{
  "arch": "vit",
  "model": "image classifier",
  "crop_scale_min": 1,
  "color_jitter": 0.2,
  "norm": "layernorm",
  "activation": "swiglu",
  "head_dim": 64,
  "parallel_block": false,
  "inner_norm": false,
  "patch_size": [4, 4],
  "positions": "relative_bias",
  "muon_scale": "match_rms_adamw",
  "adamw_lr_other_params": 0.0021,
  "epochs": 149.9
}
Rows from block 3, named by matrix and row number. Rows with one number belong to one neuron. Each number is 500 + 40 x the weight over its row's rms, rounded and kept within 0 to 999. All counts start at 0. Numbers have three digits each. After the name is the row's rms in percent of the matrix's.
# gate: MLP gate (model.blocks.3.mlp.gate.weight, 672x256), inputs 0-85
# fc1: MLP up (model.blocks.3.mlp.fc1.weight, 672x256), inputs 0-85
# fc2: MLP down (model.blocks.3.mlp.fc2.weight, 256x672, transposed), outputs 0-85
gate.152 118:507485454425530534550502501534570413529572492491463523540472466490469453503482510529531596470488557526466498546435450461522514504481559532535555501542455474502513464572439506523549502516478506532557517525537401424473456487518513562552545506545595524469502563
fc1.152 104:392512489506554488538479520531494455506518508554446548558532440481476444482455494467552605496465535509454527494488470460467512525547523509516544535538448452484442468530503526463557458497541498554523548503544412494497437477500487592534479524471557543424467540
fc2.152 119:516548493561546448441558467490524483484496555446488505469507483434468533542540518436525459497499468422517545455533532560477510545574496561464516499459474526432507566545432562575507445508478465424498592509497533510472473524540554555566492512497484493497489467
gate.153 140:577449464446528484489540542507423514527459525537563498546525510527595532457451471455564460513502451492550574455506547501497451497496485531486542497578515495487433487519573499500515592546493518522518545500501492492508504470475521461506480496517530556515472503
fc1.153 146:452492494476520502452508448509561504518485528541525507516442448468531483521544544518531515470528482483500429514506493470494477544526471459513485526465483565465521473459497422500460485590531563411526527488439518518584532529476477450453465453497537529538544505
fc2.153 138:552524494518551473481459462518528548485503516509442491533601418533573457461475452447486469508441560464574460544487527556412430489509515504492553509452509472455518526482490484458582537486530480479473470480453438532524493462514459522454441507458528448492475571
gate.154 103:416496439530517544427514496519441496508509481488559432565461534530561486484520558470501535482504512522427489536446454450439451527474464513498514575518467521454413510501473525508495444441510455564470458537553469431486464507485468513478486495542471508524454435
fc1.154 093:456463509537515535487484526521452506519495477440530426541528543477546559473523537456511486518499506544493558530431447501437511492462434563464532559520477539454498525452504477422469452441538439515480515515522497450502448486549455514476536435533536461524459452
fc2.154 097:501468538471513474566498451543474537511562509433538423604456541466486543461477537520508537431530500468524503510523560502528570454562466549498489547494515451500541422537504532511507526526542524501484504490498468491479452508494490470526492418552469535513465417
gate.155 115:527489491519502504498561503556486466512437476521546465497587490463462572487494549502553525476500425450577465511493471439534465518567483512481453526496554474492462518538419532537510501486498474534512536525481488465498503523487489519490522468541531545512442537
fc1.155 128:499504448464457585554514535448498502494504496469463599417455542533560487449480450484511468484492454473446505504550527456452535540403551483514492574501458496509494518459452475464487510528426514606471513516484470482554468502593548441506433437483522453544505537
fc2.155 115:512553543524503529507552494470480524537532520524563559469506497565522527476518488444549453503469515448530515437533509522504437545379545463535456411512473456544485474480478496534503463522543515512507492488453516482478522541443498469420474490525529536511486533
gate.156 131:466530533520451546545514519572525486521501493514538547493517524498470461457380457468492460543501533492510599503484495451576544555461521525502495491520529557507493493493495486542571462461445526482506511417448536467527493469471474461511550566536510501466414447
fc1.156 145:521503468473498494434459483526512456419532609496470506464487493489505503443491572483507468475512537503512509455497457454497574514504466564444542510535420509490523552380432542497463589528583560498493498519428500535550536575492544537497502491532445477584534507
fc2.156 136:502469523507499490493511452480534543493526489473528568470466489451464492440549521445513514447482492528463454490516526558525501482595558561532441511539481561518523554521501451425509499479545527504492442552469491426501556457475510471510555505420520537540491508
gate.157 100:531546471452473496521496469434428426571495439458437545492526459504528460375485460497526500540416545501471587484517566510452492527430485559466478519458462514498512529559428436510531558488496467506497513524486475487469481487551549477493557471524500481471494537
fc1.157 108:604504397549520549468476549522402432458502447504416493485547448504550494459457500507547462548528483515446461469547519491496517534438530534492441545463527479564458478547515493493536552438539515470515538513551461506458517563506522430492524542517472562565606511
fc2.157 102:557518489494546508414509543513478512500476480516518500527486485496516495529509479502432433537539530613509522500507418430462489538515475514501533477481448514501440506428489505470464546538470513570494486442491488497500419486533510468488520523544518612479437548
gate.158 114:459466463528563485505514517519535524529461507520524442530552498499399491533510536447576553479569527528411504442450468466510453484505501475517461543475516520471460527457565478541521482451430433511520522534577445476505511530523517559482601436441487529490479484
fc1.158 119:467524375529484513533518481485489473538518520422519587456535496481584543488484564535479464488487554505526464533537443520467520517549550490494494505499579505454515517482562543563561478628477480552517591479516475496559560454546506474504373570407486542459540531
fc2.158 122:552553514514464477481540539494424509484475486447459521497588503532508427658505471452534560484463493543478555441509518476467521505508509500490473504450492516561473560479482490522525492443550457506510503516523487463455464482490508467530460472468553487560489460
gate.159 128:496515481547512485482461453456505544447517526559535532432559524492533542531495518485503459539476519548533526440584500510481493505494506528460509529551487489431516550472550463504476418529528510488566541496411524583598470486507514475479536411460499512508547541
fc1.159 126:490512483402460595517500488551502539509489519445512580604528483473476409524461512553475533440503455472479559441457562538501573548466537512548431470534453485579487510467465463495494513476495524561545505490522504567456513505470480561558468501465537541488487455
fc2.159 123:439490479569507488460539529495486557586501524479540576496450479451514481456577484475471510529413532451483451432466477488457499456432487498544471493472569581481591460453499461536486537535478570492496508472480434433411478466495472525566432486428491525504454510
gate.160 115:517507569511559521439502515503451552460474525429509510524502460507525511513544564470514576497545494480493467544427466519448487522528497498465535563523456468505544489449460432497503518435495544521491528510576481453499534478505526510481584511465437483502442475
fc1.160 117:458512525451490505529469517587554504500497467493500523408505470490471541492416480530499423525503573532508569474475495501561548450527589481541494396569487520527428483570508485535535514566457501466536480501521471488421471512520485481546442488462500507501513538
fc2.160 103:508429494496475530551499490546482514513467475459534488493523388412504489504606561480458511513504498479470487509449494529586477490522486492534510536564460515551502447532509474487578542591542509435526496578494537503470497410519519513459501524469414517515461524
gate.161 124:498542450452502519568489499538504548473511480534446452445552500509574572516519518554472513464494408526525473488465499543571502483493458443481495546537475540555508450477585559538522538464467519436520582506478515528490525472453463488532529546452469540546487423
fc1.161 130:489524505423501472486501435488433464507559554525497483522519445543495485517549478465463559462465477496376542435469494487521505471496441466499506565586475506483497484485479463531490423513532446521426501435566503490529522544578499560513427498525496392505515525
fc2.161 128:546499432468506492529558494407465404482484487544490467549596548541564500527507507466494456542485484510429567485445514533517403469523467474502524527490501484466520446593434452490483610532463507587532523459400541560535485561557443589566427503507438501404543468
gate.162 132:509513451489467531461487505566533472566410503539495413494543528552551505501480529464471523534559540481495520512552474457479537507482546489521464541510488472518431562534557475548444473485496519510583531535504444468480424520476495539518530455491540507430472532
fc1.162 138:530464470528482499535544506474583511513482495561486417519512426439480467473492493499454495544516516543533410516547443513453535499483524520522463490511520511491469492475550452497514514485420537514524470529532550482477472532467513588530517487496488512513478478
fc2.162 132:490579509476537498526506543482447520482445537482505514521522395547506475459534546477478460543479502487528508577565452497551545521526542484460517470514428515461477497480454512500444547516505464450520564528491551576464590504503569491482478522500464479490549472
gate.163 081:511455493499552461527526492502499452469548453578448516491542467482542517502454516506529483467465528497529432544498495520486502439547509522474538571515473491521476490469479462561517622439515492548521576389541441508507428545534522495492479462625444523540471416
fc1.163 093:522498574476518485516572536435547496545425459451475519527516490476521501492424417526467465497570474457524464478481506517582536571508562549561440397462485505458538452527561493486474488538565511439481451507475547586453462534503474507461526552456492543514441505
fc2.163 085:534565442564490468497480486505550443571515518516432548532480439509499564514452559514512404526460564501435553474538447477409438474551501468528461468433439492526462527520483457463473530494487465508500540510472477579516551535507543540464499430478490510510453522
gate.164 056:545435491505510509430506461510513427542448556508513397510477592471444493480526468529571507534490555540594476560486557470479514475515510458508480553512462512472503545439472518507487489531539450506533464529506483487483483555450539530554593458530511417496500528
fc1.164 061:477593484458493436568452480545488481427580500508496533409500531491549511556404544530502489469494416518439538475453474497455430533530536499551506441475490492507441554522469500475495514516544536532443504436476527541488512405562424423516530563516498558509488485
fc2.164 059:542499397498459525456512474551450488485497460475521519556505493479488538545441470519503473497479458501511506508464425540498445519520502499438423546520438406457485483577457505570500524490521528525564500484448510513510524436469557507497483509520475470510498495
gate.165 117:505539458551521482548567484522571493487535499556508491460515469524500454493506455481452482437554542501465473508453537469437509488531443483557488574430438530473564521507516474461502483483499530411508560510530392457482520546484511530578501438466572519482513498
fc1.165 119:484463509471514568536519560460459495484483509427494476538511485493493478492562464551566495592544524563574544499542427477443441508493461551546564492526557472569577412504454533533481508533444446522459449523500529524510472501491463515482477546522460499513462483
fc2.165 115:488513550456478553575465532543463503556527486528552517527490492529542496403525578554467509602539538505545477464497510506498543440497515567553473493516439433514504509488456459495393492517473491638489546457520506513520497516499479500518549534536540507531525499
gate.166 124:544526514494540517515476504502578508504491536469430517509578482496547517529485503537435464474489477515439452474465443530540460510496478457527504523514447494475460462528467470459485498462439485516467501486520484497483505543562436578563538509520519505477534487
fc1.166 121:524524450553492495508484524536483549480494506545575572440546524574515413474457596512537640527484465519477503569489526561484418514581427530521507531552504483541462492508497537490497532510497532562508537526532529521497567516547456551496508485514485497482531435
fc2.166 121:466502515491496420541505505442511448461495545512517434471488482485507519514490430521467456455510547411508574527475486437580517461525458455552515476545567501455532442523432473470523513515542457493482543510513478500553511497461530516484495532544548454463457488
gate.167 120:470509452459531443554511511525519480512471498568553489558579499444499598464468488504521471530513536509569490472442548495528420527453457535516490493528461447546522485506528540476536503514577539449512581588440435448511483574480579511517485465508442525470543565
fc1.167 124:449513561543473498441464487519520499433568516471521502481449505558487479486546588430549486552538491553460525578482518497425571442545460434467511508441490508503501466445508491501477484437478424560521455512500521541560570442482490523540549521441561576565491458
fc2.167 116:508425514512471527471571526441486494590512473543479514462546453460489514503527553496494532485474560488485567545532536444529536427451569509465460521414547475423439488536473550518568472496439510500561514495499466427492497548445471457471479483486481499501516486
gate.168 107:495480474514456477506485488490451526494531423526494459439449562447561456471488569510496561507492460463496555401494480486545477492439453541508566516529545541482447488539563467495514536500548451520551487494492521437507489522537500555448501499545459596499486403
fc1.168 101:496514523534456536549504498484539459532465552506503580520537444484470464528477500498480466535502530551550492586577459523477519493561517504542427526491428486500456578560398459506541460491529561424449513423395464565498539544484430515467487482448467427508498514
fc2.168 104:534434590433493530506563480469462447447551478479419498550545403537551538477520506498440501481442550451468455582542439531472449477483554495585500471532429463517512514492468543531468528541511460496506522494563570434500543540442491452476511570514505488513519517
gate.169 088:493513510443534533460484478510528506519531477535527488517489450469545458509491456481528446603491485536497459495469488554508436523512564501481501529512520440472469515542543510460541495513412441552458561545448495442463399438492520532522520487513487522505510497
fc1.169 076:572491492522474439551503511486496536497466477445445526506553572550459551507492484510506540421522486512522531541489545406487533504456435514530508451485504527540497432470461504547469474509586523433538477497528538518477583497465445544463438491577566512440494512
fc2.169 089:490535474490535546507549475511516497489497491516460477475475460517482590522570532497504482579531551511531485485468455506473460471524487551496485489520500493482489512438451425537455483448533517471492436497518481496440457500482445511557488580472461577514514531
gate.170 083:497492593481517481451546553458434473458525479474487510502489445538494524511498455486461496533510393518522529562533503493435457543493473555564539461519533500487555557481530502495494522478506435499521447563560579526489533470499514536465419497521535474516514484
fc1.170 089:398494487495550517525512454501513548440392472540510456592485568507429488543515576496482419510498556476502478483513491548472454460519486455507526531483510495496540561447473516536550580483512482434481450539484454446531447485464423520514506465512487503529441525
fc2.170 083:484494562558474468520520413495498465455566467566512412547510503562483544494527483562510534501532451465505450449455521476523498525544530472508485457449532514481459513532472549434517445565455527463506503508526476533444497458441474485515540473559583462425482505
gate.171 110:521509460494481436530516553553507520501563511478501536510504457520480513520499523470495490463546531523550452469538501465461436517515431389472503592543568485462428501521514447491540489506500452404435523459483467388479484611502448500483600527513459493486467461
fc1.171 108:505438497540511510539490450523503567455523463572471493506486490516500460527550522543544446510449454502558485481502494501496468494461473460479481523554462530492513494479514498517545474549562506485484561524503432381567493532459492475485539519515450482526441542
fc2.171 106:438500506498487441573473460542480464489497444514593529435474518490495498518477460486504481533502525496476458473429477532470468495489474521485499508474499620495527496533508395559491455529492414578471507520538479531485549508537502535475505500440447479568521524
gate.172 080:479487472435535438492593557456482507491480432483534501540523497518513498557471455535539476529538514526522390554577516497541482438459456483367547483548510499432576501521482449513506489473508455468475424588493459441447495428475432479499485539500585474559465467
fc1.172 077:455464462496471423537580491424516566539446487412561457505420522534487528488439503529513479494509450461551423495530557491555495430461520445488554436476455455547499536545533517476440506514480458449442482639476482514473485478461497498489453537468607521575488492
fc2.172 085:448500464438529522498453509571508524451499501462458485478574532548557440521515501502440490417501540517532487539490493477501521508454525543511501483518556535496523487526549530465427520501481531526465514494513510509484444485557483502415480462500431526479536568
gate.173 111:555529428466571461527484436531521506539523452549498536456478485470466458501543497497489580521438468520519503531555551494525539547471497480496494469511453492518473542498513483546504543493551506497411528578526552486565513607455449426545592516551438471551446492
fc1.173 105:413443518586475534569532519524455486461426555454563500558500586548517529432417495526517437466532526496445443500439420487491460509607526495461489555492528570424534468462472517522511498471487459488539472431484411476535477445539530638448503524425494441506551520
fc2.173 119:515456483509524459459497458467490495495486474516496514452461505485488478492498514512472514488516554505504533402467498497468526436535469508390533494471465551457519430444519540504517468607432502521450444507504538548464516567508499507521627521463465466557526509
gate.174 123:498577512510540538461529478545495474465484512513548448519499563554526469502476446494467491447566490428474459496498581523480531497453437471434517549512483496596514517516556495447534493508444508517422440486484466523466514415499534567558445436543499569542484469
fc1.174 119:448475474460468490478521483493514505522502514492431551517473449445508520510478529506502557492434494564458538544463460493512472512583519546517490425552556490481484475470482550569463513497536557471565537465488484462543447537541480478515563434456584420461549483
fc2.174 125:548489436532512570436444444484464546476502497522480478492561469506439551531505487538471558520544487539517448506455510437484509501565488484591540564514559538556445495494463471561482503525477489503570535510526445563567551501447533518437561533543500512526513444
gate.175 038:477520491523497490512550566497486480515501457487504481459490511519463491513455510471433477505537459475464476511521487512506527541425454518502480494592519523561538519551463460460479512540526472466442542481529550487527558475492501427527473536560576458479424515
fc1.175 038:411495478490495553468528539508471462534488547621508464514490504513443496535481494429454541450464528476515533498535484503480509510521529546551515527535508533490472545478488529484484477477501509416497513548465481520502570545426596456508440522508528432439493437
fc2.175 035:447514509461490511495499460519510522520443503487417488505516549556522555547506420499496522478534443559592510475425494534471452466507494490488550437499552493543431532491526438543520550569476503451411471526457401469481493518480477478531505552561488522619454439
gate.176 040:477530465441519492553448488511520522519442423511486493511477511592486481526489556505540415479524475484540472514527478496499528542492462563576510518483445518388525455478481500510546460496491411537504498508463474476550486545481562521536461453544492514522537475
fc1.176 042:461546488460481505518483536492488492517543492489518495473491572511460460467500515527508471468500518611402454525518476482466495441440485495499426504469518456527485453518471484526515532496486508492473519527515570503518475500503543543510533477514483530495454493
fc2.176 038:471539488474515492437502574459429513477520557457505619523432528517501480538500461531465559438571561493459526470537483548510487506460498452528504462509506475482441501488458447408468441497510489466505471525571468472545459532473458533487510425491568526527572513
gate.177 106:449478428485478487407525507515551521477443501482515482516421489567580513467528460532545484542472495505503541493493518560462486455468481566483529416517492471512558540532474551500432468481467484494548491426529480506474468465489492481582510488402460461552421441
fc1.177 113:497427480512502510494482514514577487515527553531473497469489500528505463436548489561470480406513459448506480541498514560469532483564457497529524458538509460541531500548503541514485492498564421570513493528440511576525482554505590477549479505550457479427498428
fc2.177 114:515526556473470478480435574499534532560510505492489559452508450531485515542486444548543570436473538454463456567480517492532490501480529513489562533546566491458529476531515509489553438498441477478525567509481561506527509505439558486457410529499528516502444460
gate.178 125:508559537481564565515555451505510467452500539487569463564577470527485455544525509528513449405554537596520492490512416483490492515505489527454461491502508485494461524469520480463491476441509421503508514445553460404542491520583496468526435547502429530519523503
fc1.178 118:493501547522528524540532423498454474480597531550563468509556423556462461558549562495521475462527484512505548444542508546499489555551473509484497485487446497499516498484536499439447535479525421495484480423583507462503454482579521476522485551497369500499494565
fc2.178 133:397450573547546509525519534493466455483478482542495501507504546592477461534476535458528543528479491526514434486437553495517511466451597473406505477516457472473482493485543506468466491479486486493484583508490487467525455515412525576547562498556566503629515463
gate.179 092:485529565499637457460532485486472484440503514609579589482424459501533417495459447469521488479523484437473521479527523523561490496482556495466564554517437471527469459507556501478485562488420498497483479502504482472502472440570496568500487466501498486433503463
fc1.179 089:533524448543475562537492506510498444385536547481501483443545429471475500474505443506519510483504516573480490547485472577538511482441476479443494400485464487507513471479526557535506520484484463489542476554475545533519609501545503557442474572452416473465508443
fc2.179 090:472518457479445558537528566487475504558515483494536521478510553572465462501547442524515461578475510502467465448500471446522553508500520487478508512523455479470507476540414487509497486499465484435531521547506502518537479538525510508490437537476502441496471504
gate.180 106:396502524500592518461513440520580511512475515468501591468447508498509527486522520526536540487547403537432493524523511446570596485481530518545529534484462507485513478466543464484512480497476445488460509545464474499493504507511472551461515484484483499494477524
fc1.180 113:496519521477487482408537493550493591492478479462545498498617474543458518468503588486512621431442514555538491516509532512569480417533450453475486501474479451462461459563501509435488511489547532554546490485496515529480467499528459560516490459516462526493517482
fc2.180 111:509543559533487461596516494485459549583477510562483470419472530526531489560500524450518576526518449523515493548474528487473541535481547488548449475468488496529593482482503507544517468505514504399531473491472458501469480509578508436429417549471430521463484538
gate.181 031:477510530519513467463451510515534443466466492478482495436548553560534453519459502499487594447594557515457481416535458537546466533543522467499443474546527520594517448452474555456492568528620516487473549504506505534482470472485489503521491509487506465471490445
fc1.181 029:600469477485483567436422560525544480493495468451546554476491504539514472496418516553456539501551520493534445473543520459561500503484454434505477527520590445531544521490478504466517481536554470412484519485523521512481431565477501410461491579495513511517568442
fc2.181 028:430540499406544493465526576503500476531502516509528534549557494452533472554518497603476435536485476592537544525479608549493458472461458516565490439506441446518450550489529460455500453498464441478471533489547513554520511515460522503487506434452522470479497486
gate.182 132:425462530565520464484490444589487545489513525454510431486533405540551527524455508511480514564419500485441501434503463564489448509495482534402522522531474446550534439488415539527452528518473519498540477449509481486485536493467509551507470525518588509503537409
fc1.182 129:505461549443422440528488485464448520523405546498512546508416531413440545471490409483517449497454522566479491492446573492533594549408486463563502495444527545452487512497536471510477498510524514504477556518601481514526479424456512480517526486436511496465504579
fc2.182 133:492450581451504460496587486544533464516477515513501577464507539474423495575559476526433494525516527519403471435547537516491522436530510512471483470490522498576431446532539516481508545394477484508500483493484510511525595469449482471457517502453455486533460497
gate.183 021:536494475472522486517428487443506554454527524560497405471547470470542505535549469465474502550569556499474465501465489534484501538520471528545563568485486547494491580457514506484575440473496546500490532464574489433541486498521477501478540524520509443533428483
fc1.183 027:571428605411541459525502491530516518466514512533442531476517471515472543472499486472462522436433592552495506444491477450492485496555510541582604498442507506487423459534525472519542503490499485524475528520478516493498494515541595494488431486434474510529523471
fc2.183 023:515523469476570578499445565476497544533570468505489480541557428452455464428530511442431484453433558516467448523471485472511567525516516535531541495528496551499522558495538468478497554479491524519511500524414514490522442532528507502519460525524482535538467473
gate.184 020:484484470527494403517511463502544463515476516512536566560543543544420450533428492489533449480549478547421513522542582490497541474515463478466489421502600506480459545547544532462509466614423519615510555486508488485507442553476525494590466570440527463524503497
fc1.184 026:507481521533534561491486511538518477526508554545536531503509471527479462423525503522449495509502563470501528582497508474452519455502460501460538426535442447583377477462503521495506416520513449516481482469481581518524452448512442554567488521440470519479497549
fc2.184 022:498535545485513503522531567523468513470471457503476533519486430489498498507523527514462520477580490506556492528507424540495471434549564485474497477574439517497453443451553548507475484436441526542481468530502432510514490461503448603492474522433463559583527499
gate.185 123:401461499481533471512443422551581486553577464453561471534473567494493494529467543504513416396537470467457480520494505496488584533516471501538489525429524523456535548533514477499534478499512468501448506471516491532563544506513521458486456527458606439555492499
fc1.185 138:451482441445471494463584534625448486421474505566505511500499468568440527517454505512462510477548522534458520498488501423512457468496525501545560497520504547565513545565529479543515548461523464476547455497474522473470584509525520504502405504490535510506584552
fc2.185 128:525428465487494488532449476492533520485546517498460468484479544445511508487496468487487465547480467469440563525459489407576494498482527572541477541498536625504516493575453514554560505509534523488552548560459521498530496532525553558466474530487518395480413490
gate.186 067:488533507570540513530588508512501528570492512511470471532584457541365531490503515386448475551537526496480441526495573516491439496472458522504480507458434408524516480517506555500564500520491490520546525518534536522497509506556513465495461535423530604584522517
fc1.186 067:471469526520551492516490515486516492556485470482532496466563497509417541529568568478394498560459487421437478496463522609546436490439485533465492541467492468502532402471479440521476489520497456489508522468506508532468453516530490513555520478439509571552573471
fc2.186 065:545532475427506501486537532532486486520471472521521477504540525417508582602475554453460488455542536495518481525450519518474382537464508450526447483506487490475501499464513464430382517495440523484498482433515550489551463496457536464514484415539522561434542491
gate.187 131:419473515500487474508487466497449550459535489461529560488470495491479441450485515478457495467550446486481468537482475531509441539514565517489437490520538527499522582490436500522508490539489556464490505511529482437565536468580509523465530435472526487475515434
fc1.187 140:580508472519445448447455449577553558488393499549544440460484497491553478537516501477488554485567455492485483587502444511485498479494454391477446515491435515460473499509510501432461463512528513594465479470513482540559557528429541529523521472449536538504506491
fc2.187 130:453458504516514478513473528471511465486462494531527518502480492521522399501495522489475497487543475511439504473528509553517528501560435436572473518556510429573459425531496485543520450577540491477514419481403504496489497488530440506537516533518390500552514511
gate.188 033:475530512482500547492540436480574502498381533548459531480551532538459531478465525533479554487552471503486555417477537505426532532549503481561495561515432480464491517492432436501485520493417470454500494512549529475410509512567462426483555477498514536463519481
fc1.188 035:582534498467550558466556448504528566503470502509470440540455497496501477527485492468496498471504444513511532451502516454510520469521453556472457505500527513443439504489536563478490507522455487493535481546503568444458504477499490471502522485544532453514542474
fc2.188 032:494576495465487506516550560545508506518527466543460489573479438508483498563534529498504535421489477483378487493506555478499589503583463547525540473446473448494455490492462543500529481441478524437496490446496484480579513523520482524539512480551494519521469502
gate.189 120:510560486417505487485491427532489456544494404490503446510432497426509525480547419484524539493485545468445467559541483461512585560585449597485489443532493473536495573512511496490529560502528567505503519425527419569477465568472528557424516463558494486569467455
fc1.189 122:502480436516496498482512453557480442500565463546541530503519519414478454444500476584525490493514522453489546538489423482503549514537480536419552478546502448455473516448466491516510545535514474475495524448489409568499480494533491502570508452515535455499508512
fc2.189 109:512485457491533474533498418485517514511465551506555542414547519489512532502508486489536462577472478493568543467477453522485504527510579450478459455519526497561526516478404461594422492454585440493431503425471538505509441510547543477612450460506506520516448512
gate.190 128:543559482399538462535504495547468486504512497447484505517460489524540500501540457529560523495529519512461527524493489519410503444445509475531555459542474529528468542586508446392514510531496477529502495539462549554558528557480535514490509440420542513478457557
fc1.190 135:521482433509532503439467494496478443515513481507524478540468507447485570616560499537510567438554467472541484454475555566478510535505441571475457465531589439476590528443505494576558519537513514567520497513517494480430528509513436574469534505493472529498503505
fc2.190 138:531584507477507498498501551443456517609524435517578466515471526514464490491579487444502453539431499455514500509529490536461471581445423447480519442492472513431551507518518517542524424499564469558499524435461498540521521499471445494548472534526502421508481456
gate.191 120:534500502507514438461545493444507506517494479463467465553449449476529518534474512492512505572556516490458454363547500521499520518496500471503498549582497576512410467490496535515434483500523547473508491526520550475496517534470534482523426505555467475429442446
fc1.191 119:504595499472443539492413432566520542455530519496517474461503568564531471463476500515492481473485502541547565562418452473421518488596537503544454439450493425458489504448483497541509481499515492538567473491441504544522504469497544477509533511497534549510570528
fc2.191 108:523462610509539500445558492490469455550489541498419513564464480548571454521473504519477485537483536525471431523451612510556512565496449543525548458554518478538489436480416515552500538486504529517490516508523534504555478516496460433458549527502510520499441520
gate.192 127:595442413531458469563552568522444484433502509544542433482484572529521508481472530522507528524534561479467517388506459420528449527533486495522489457480552526547536536493518555439496542409520526496547515512437481529543460461481459462493543512499520503534483511
fc1.192 127:474464496550517494516441498424543433565563477402501465474432466465523561480560473457559498552495484547485528499544495471516480480436534588412516480555524528500461468537490544554452522472477479494403479476457437519493477514523520569495503466505568567394461522
fc2.192 127:485590438546507551505482497507453480485508513481443530534545512478484452494553469472454498537521463521530534559450516519529575548503544556472483532497482428497453471529503599560502487474455545501511549531486509585543461486507431515518601540453462491415468600
gate.193 095:546444464510535522495490468548523445466529460536437532523547507506436478426570508397489537477553457556584481458561472542435401481471480481516564515562504453474478483583531486508542481550529476578561479478478500437554491475480431480465461535524541503500481447
fc1.193 092:419520512560432513529452509473429508499523531532533478518475454505547478535422507610477518535464554473382507517512534441521495482507527554497467502475486497497567525443462576486513527399440538511441463535483545522433431523514548584543507435434452492530460530
fc2.193 097:494470445473505480511499512527471491439378557530492446538530508532514485553473536517494489519466512515525450454513426523434411516516492429512508505442490464551477494508520450522533463490509571536490553462508481434548525547479436533494484487510389518513502519
gate.194 091:563616405520493507548473511484457476479477594552479544474483497498459425458482497492445526482531495523529548508566414526524554445474571514550458485551494534491486467525529601483553464429497510498448531535466461533494485457442541514570541475553521534453438524
fc1.194 084:474433565494471505443498503540516518542530444461552471495544557480563534506476503547546460489524491481450453465477560507475465510489395463547522562514492459506544516523417432510520528497519454503594444441544522461500517448509454554417520463543467516461536465
fc2.194 082:488561622557500524518508480416496495554517475483533565473480594489533492518478517532535537502493510514450499494453479509457452488463509534441454510494498487547497471425513486572490545523505526535520477502514519533485531447564486541490435463553463435473438530
gate.195 110:472492506514475530459498436512505494585539439475438535565521507489463482446466484485553516538490537475485469493472439535542515498430462486522558567440502562469492525492561545498505481511511531439499445512518465603515488547474459530455494553488534457484526453
fc1.195 115:544463529486550495512523502462519461538503522534461548436457487476508495505498480531508413522493429532478509556508520456508458513553489521398534465466538449520565523505508481490427462550455512515434485494554479507479489477509451544539490440556478541522515493
fc2.195 115:494481491483427509488509536551461513530547534373526573438472533538490488528492487473432519519506556514473515488517522484504474488527487445548591518534502548514491501426481530510492478459561493461550544494380465476513539570480571553478557419536466456532491485
gate.196 033:476486549540494469436429457532440514510497540512422513570525533494599570488412533518399506567489518487515442541514416517464428530444534518466512545558500548480433532477455499496493516449508572497524548432517515443488470521574493485497495505445549511498474488
fc1.196 035:515474428463505467565511562455586524513507415453485550445557504492538475538467539467525527477511501505546474435510507550444523461539555546518506489519485468470531503489497476577467542484523570454464526475527475483538517503451495482477481526464456511496624434
fc2.196 036:522423549481537534479437528513615496455487448574542568546526490510578480504508544503478481553465506460477482503508448522443547529582522569499525550496462549430438520572490461549468461529484516451534538508453492555476506476479440504453475593550516461519454456
gate.197 093:506486451499508471478529520516521572529494516590478515569559495412403493496524497507518517473532563524505445459498483484465468517538505559500450427428529510511442551515484524537485461467498494533492481514452553534544499482492500480413488512555492540491446459
fc1.197 080:547491473560501447525445462500498427484560462448551471418460516536488420506537572471548503521482370511395519452443536486575468483541501502488539514553530466505568438484494432448494532527483580505525536436527533479437518563511489542497482479518528505494491498
fc2.197 091:524446526474458525487535505566425479485544541525498532633480497419475456519446452520508507400521545449526550515498514545468455491501508427498403437475514458498498582470503458556499502460509524477507495512518505612490513477521452510484431486537507521486504517
gate.198 091:487480494536527532509520503530571434484546452451456451498473512546472472454471526535473485520524510457500494506549442536496502438523490503529516564545442522501544438468476472542537447482468501455502422503461501562478461547513454413656446510455534512442460487
fc1.198 095:512514491532496473483594493471523505491537467465506485516492464543536448481482513454502527527502534534492542521489466526441573526533461496507479535502517502477547435507539439579505433452458427524508462482435546515484424561540475467585428460463522533488461507
fc2.198 094:511572537498529470434495516546509439558425523537524477519585466619458464509493485529548487513516554479514454490506483490443434484450423493543524525566496491495485489524523454455505519423552542458539494556573493470572502497474486473471494453552494444472513508
gate.199 121:541508451473461500508530510530470498508432506491496482532571482487523502513481450562521508438506385440487483494537454502513480482536543478494509507458513590440543507507520513488460506466483492534619566447466454499536562457546533433523394465485517524471436497
fc1.199 123:528497556587511490473411520467489473513622500532528472520528435499462542530567478533548499508505585564459561521499508490499575517476482544477430500514493476541442451481523483526516476553492479444395444538538530526451444465521490574469542527495460514529456497
fc2.199 115:507468473452483518531570474516476538547461492504436467532504532474504543555515514501493541539458522513529497473399554499520553489541487505474450467603450446533509454497474502517450429541532536471467599490493534514499526372552482458465536469467493566478449479
gate.200 061:492529481509510454477446494526507516496613501520505517549488491469498523482482523558423537488592475508437521542473408565518470541531470457536489477465460497433492529556504568435495470535464462477474523486481457357617515457482486531445516564461528492487487480
fc1.200 051:529514520480511579478551503484484478523425489477502468483516526476502523553540538508499452556455461514561495471531549472436471433522550502449484482521509490559531497467528480534454520516507568547499472566486538596376479533477462518571490480492486512516464418
fc2.200 064:463546481487406507634413491481506480392536464550456435473423484538479573461498466531504501520549454531536553472440509532485402509470515469495469542510477530481475488567478523514458478516494500512594498515497543424527438468476562505467526446462549510497448532
gate.201 124:524477520507542488520474517507557436541539442494513478478510544458432473469509497437551508465519467561478480475496516498517450499516483500558519542483429496470500483485553486518589448451501501553534429518475483505533494566513510441506494552552554493449482458
fc1.201 122:490490473507449513478518474459437510490417572544499529513517450489547548477500436552424505531493551507546519455491501474472593492551572546541506462527501510544574487587452512512497523617502441461530468512489497488442490409443478556491546488554544501519492578
fc2.201 119:516510531478457535509483440496505476491484419433502518518497544467487567466532490555541533457464535437586490538485547408520510479496523528529550518510499508560521516478522460493455468515570538499524504463435501491515460457491467490441537444496416515470502522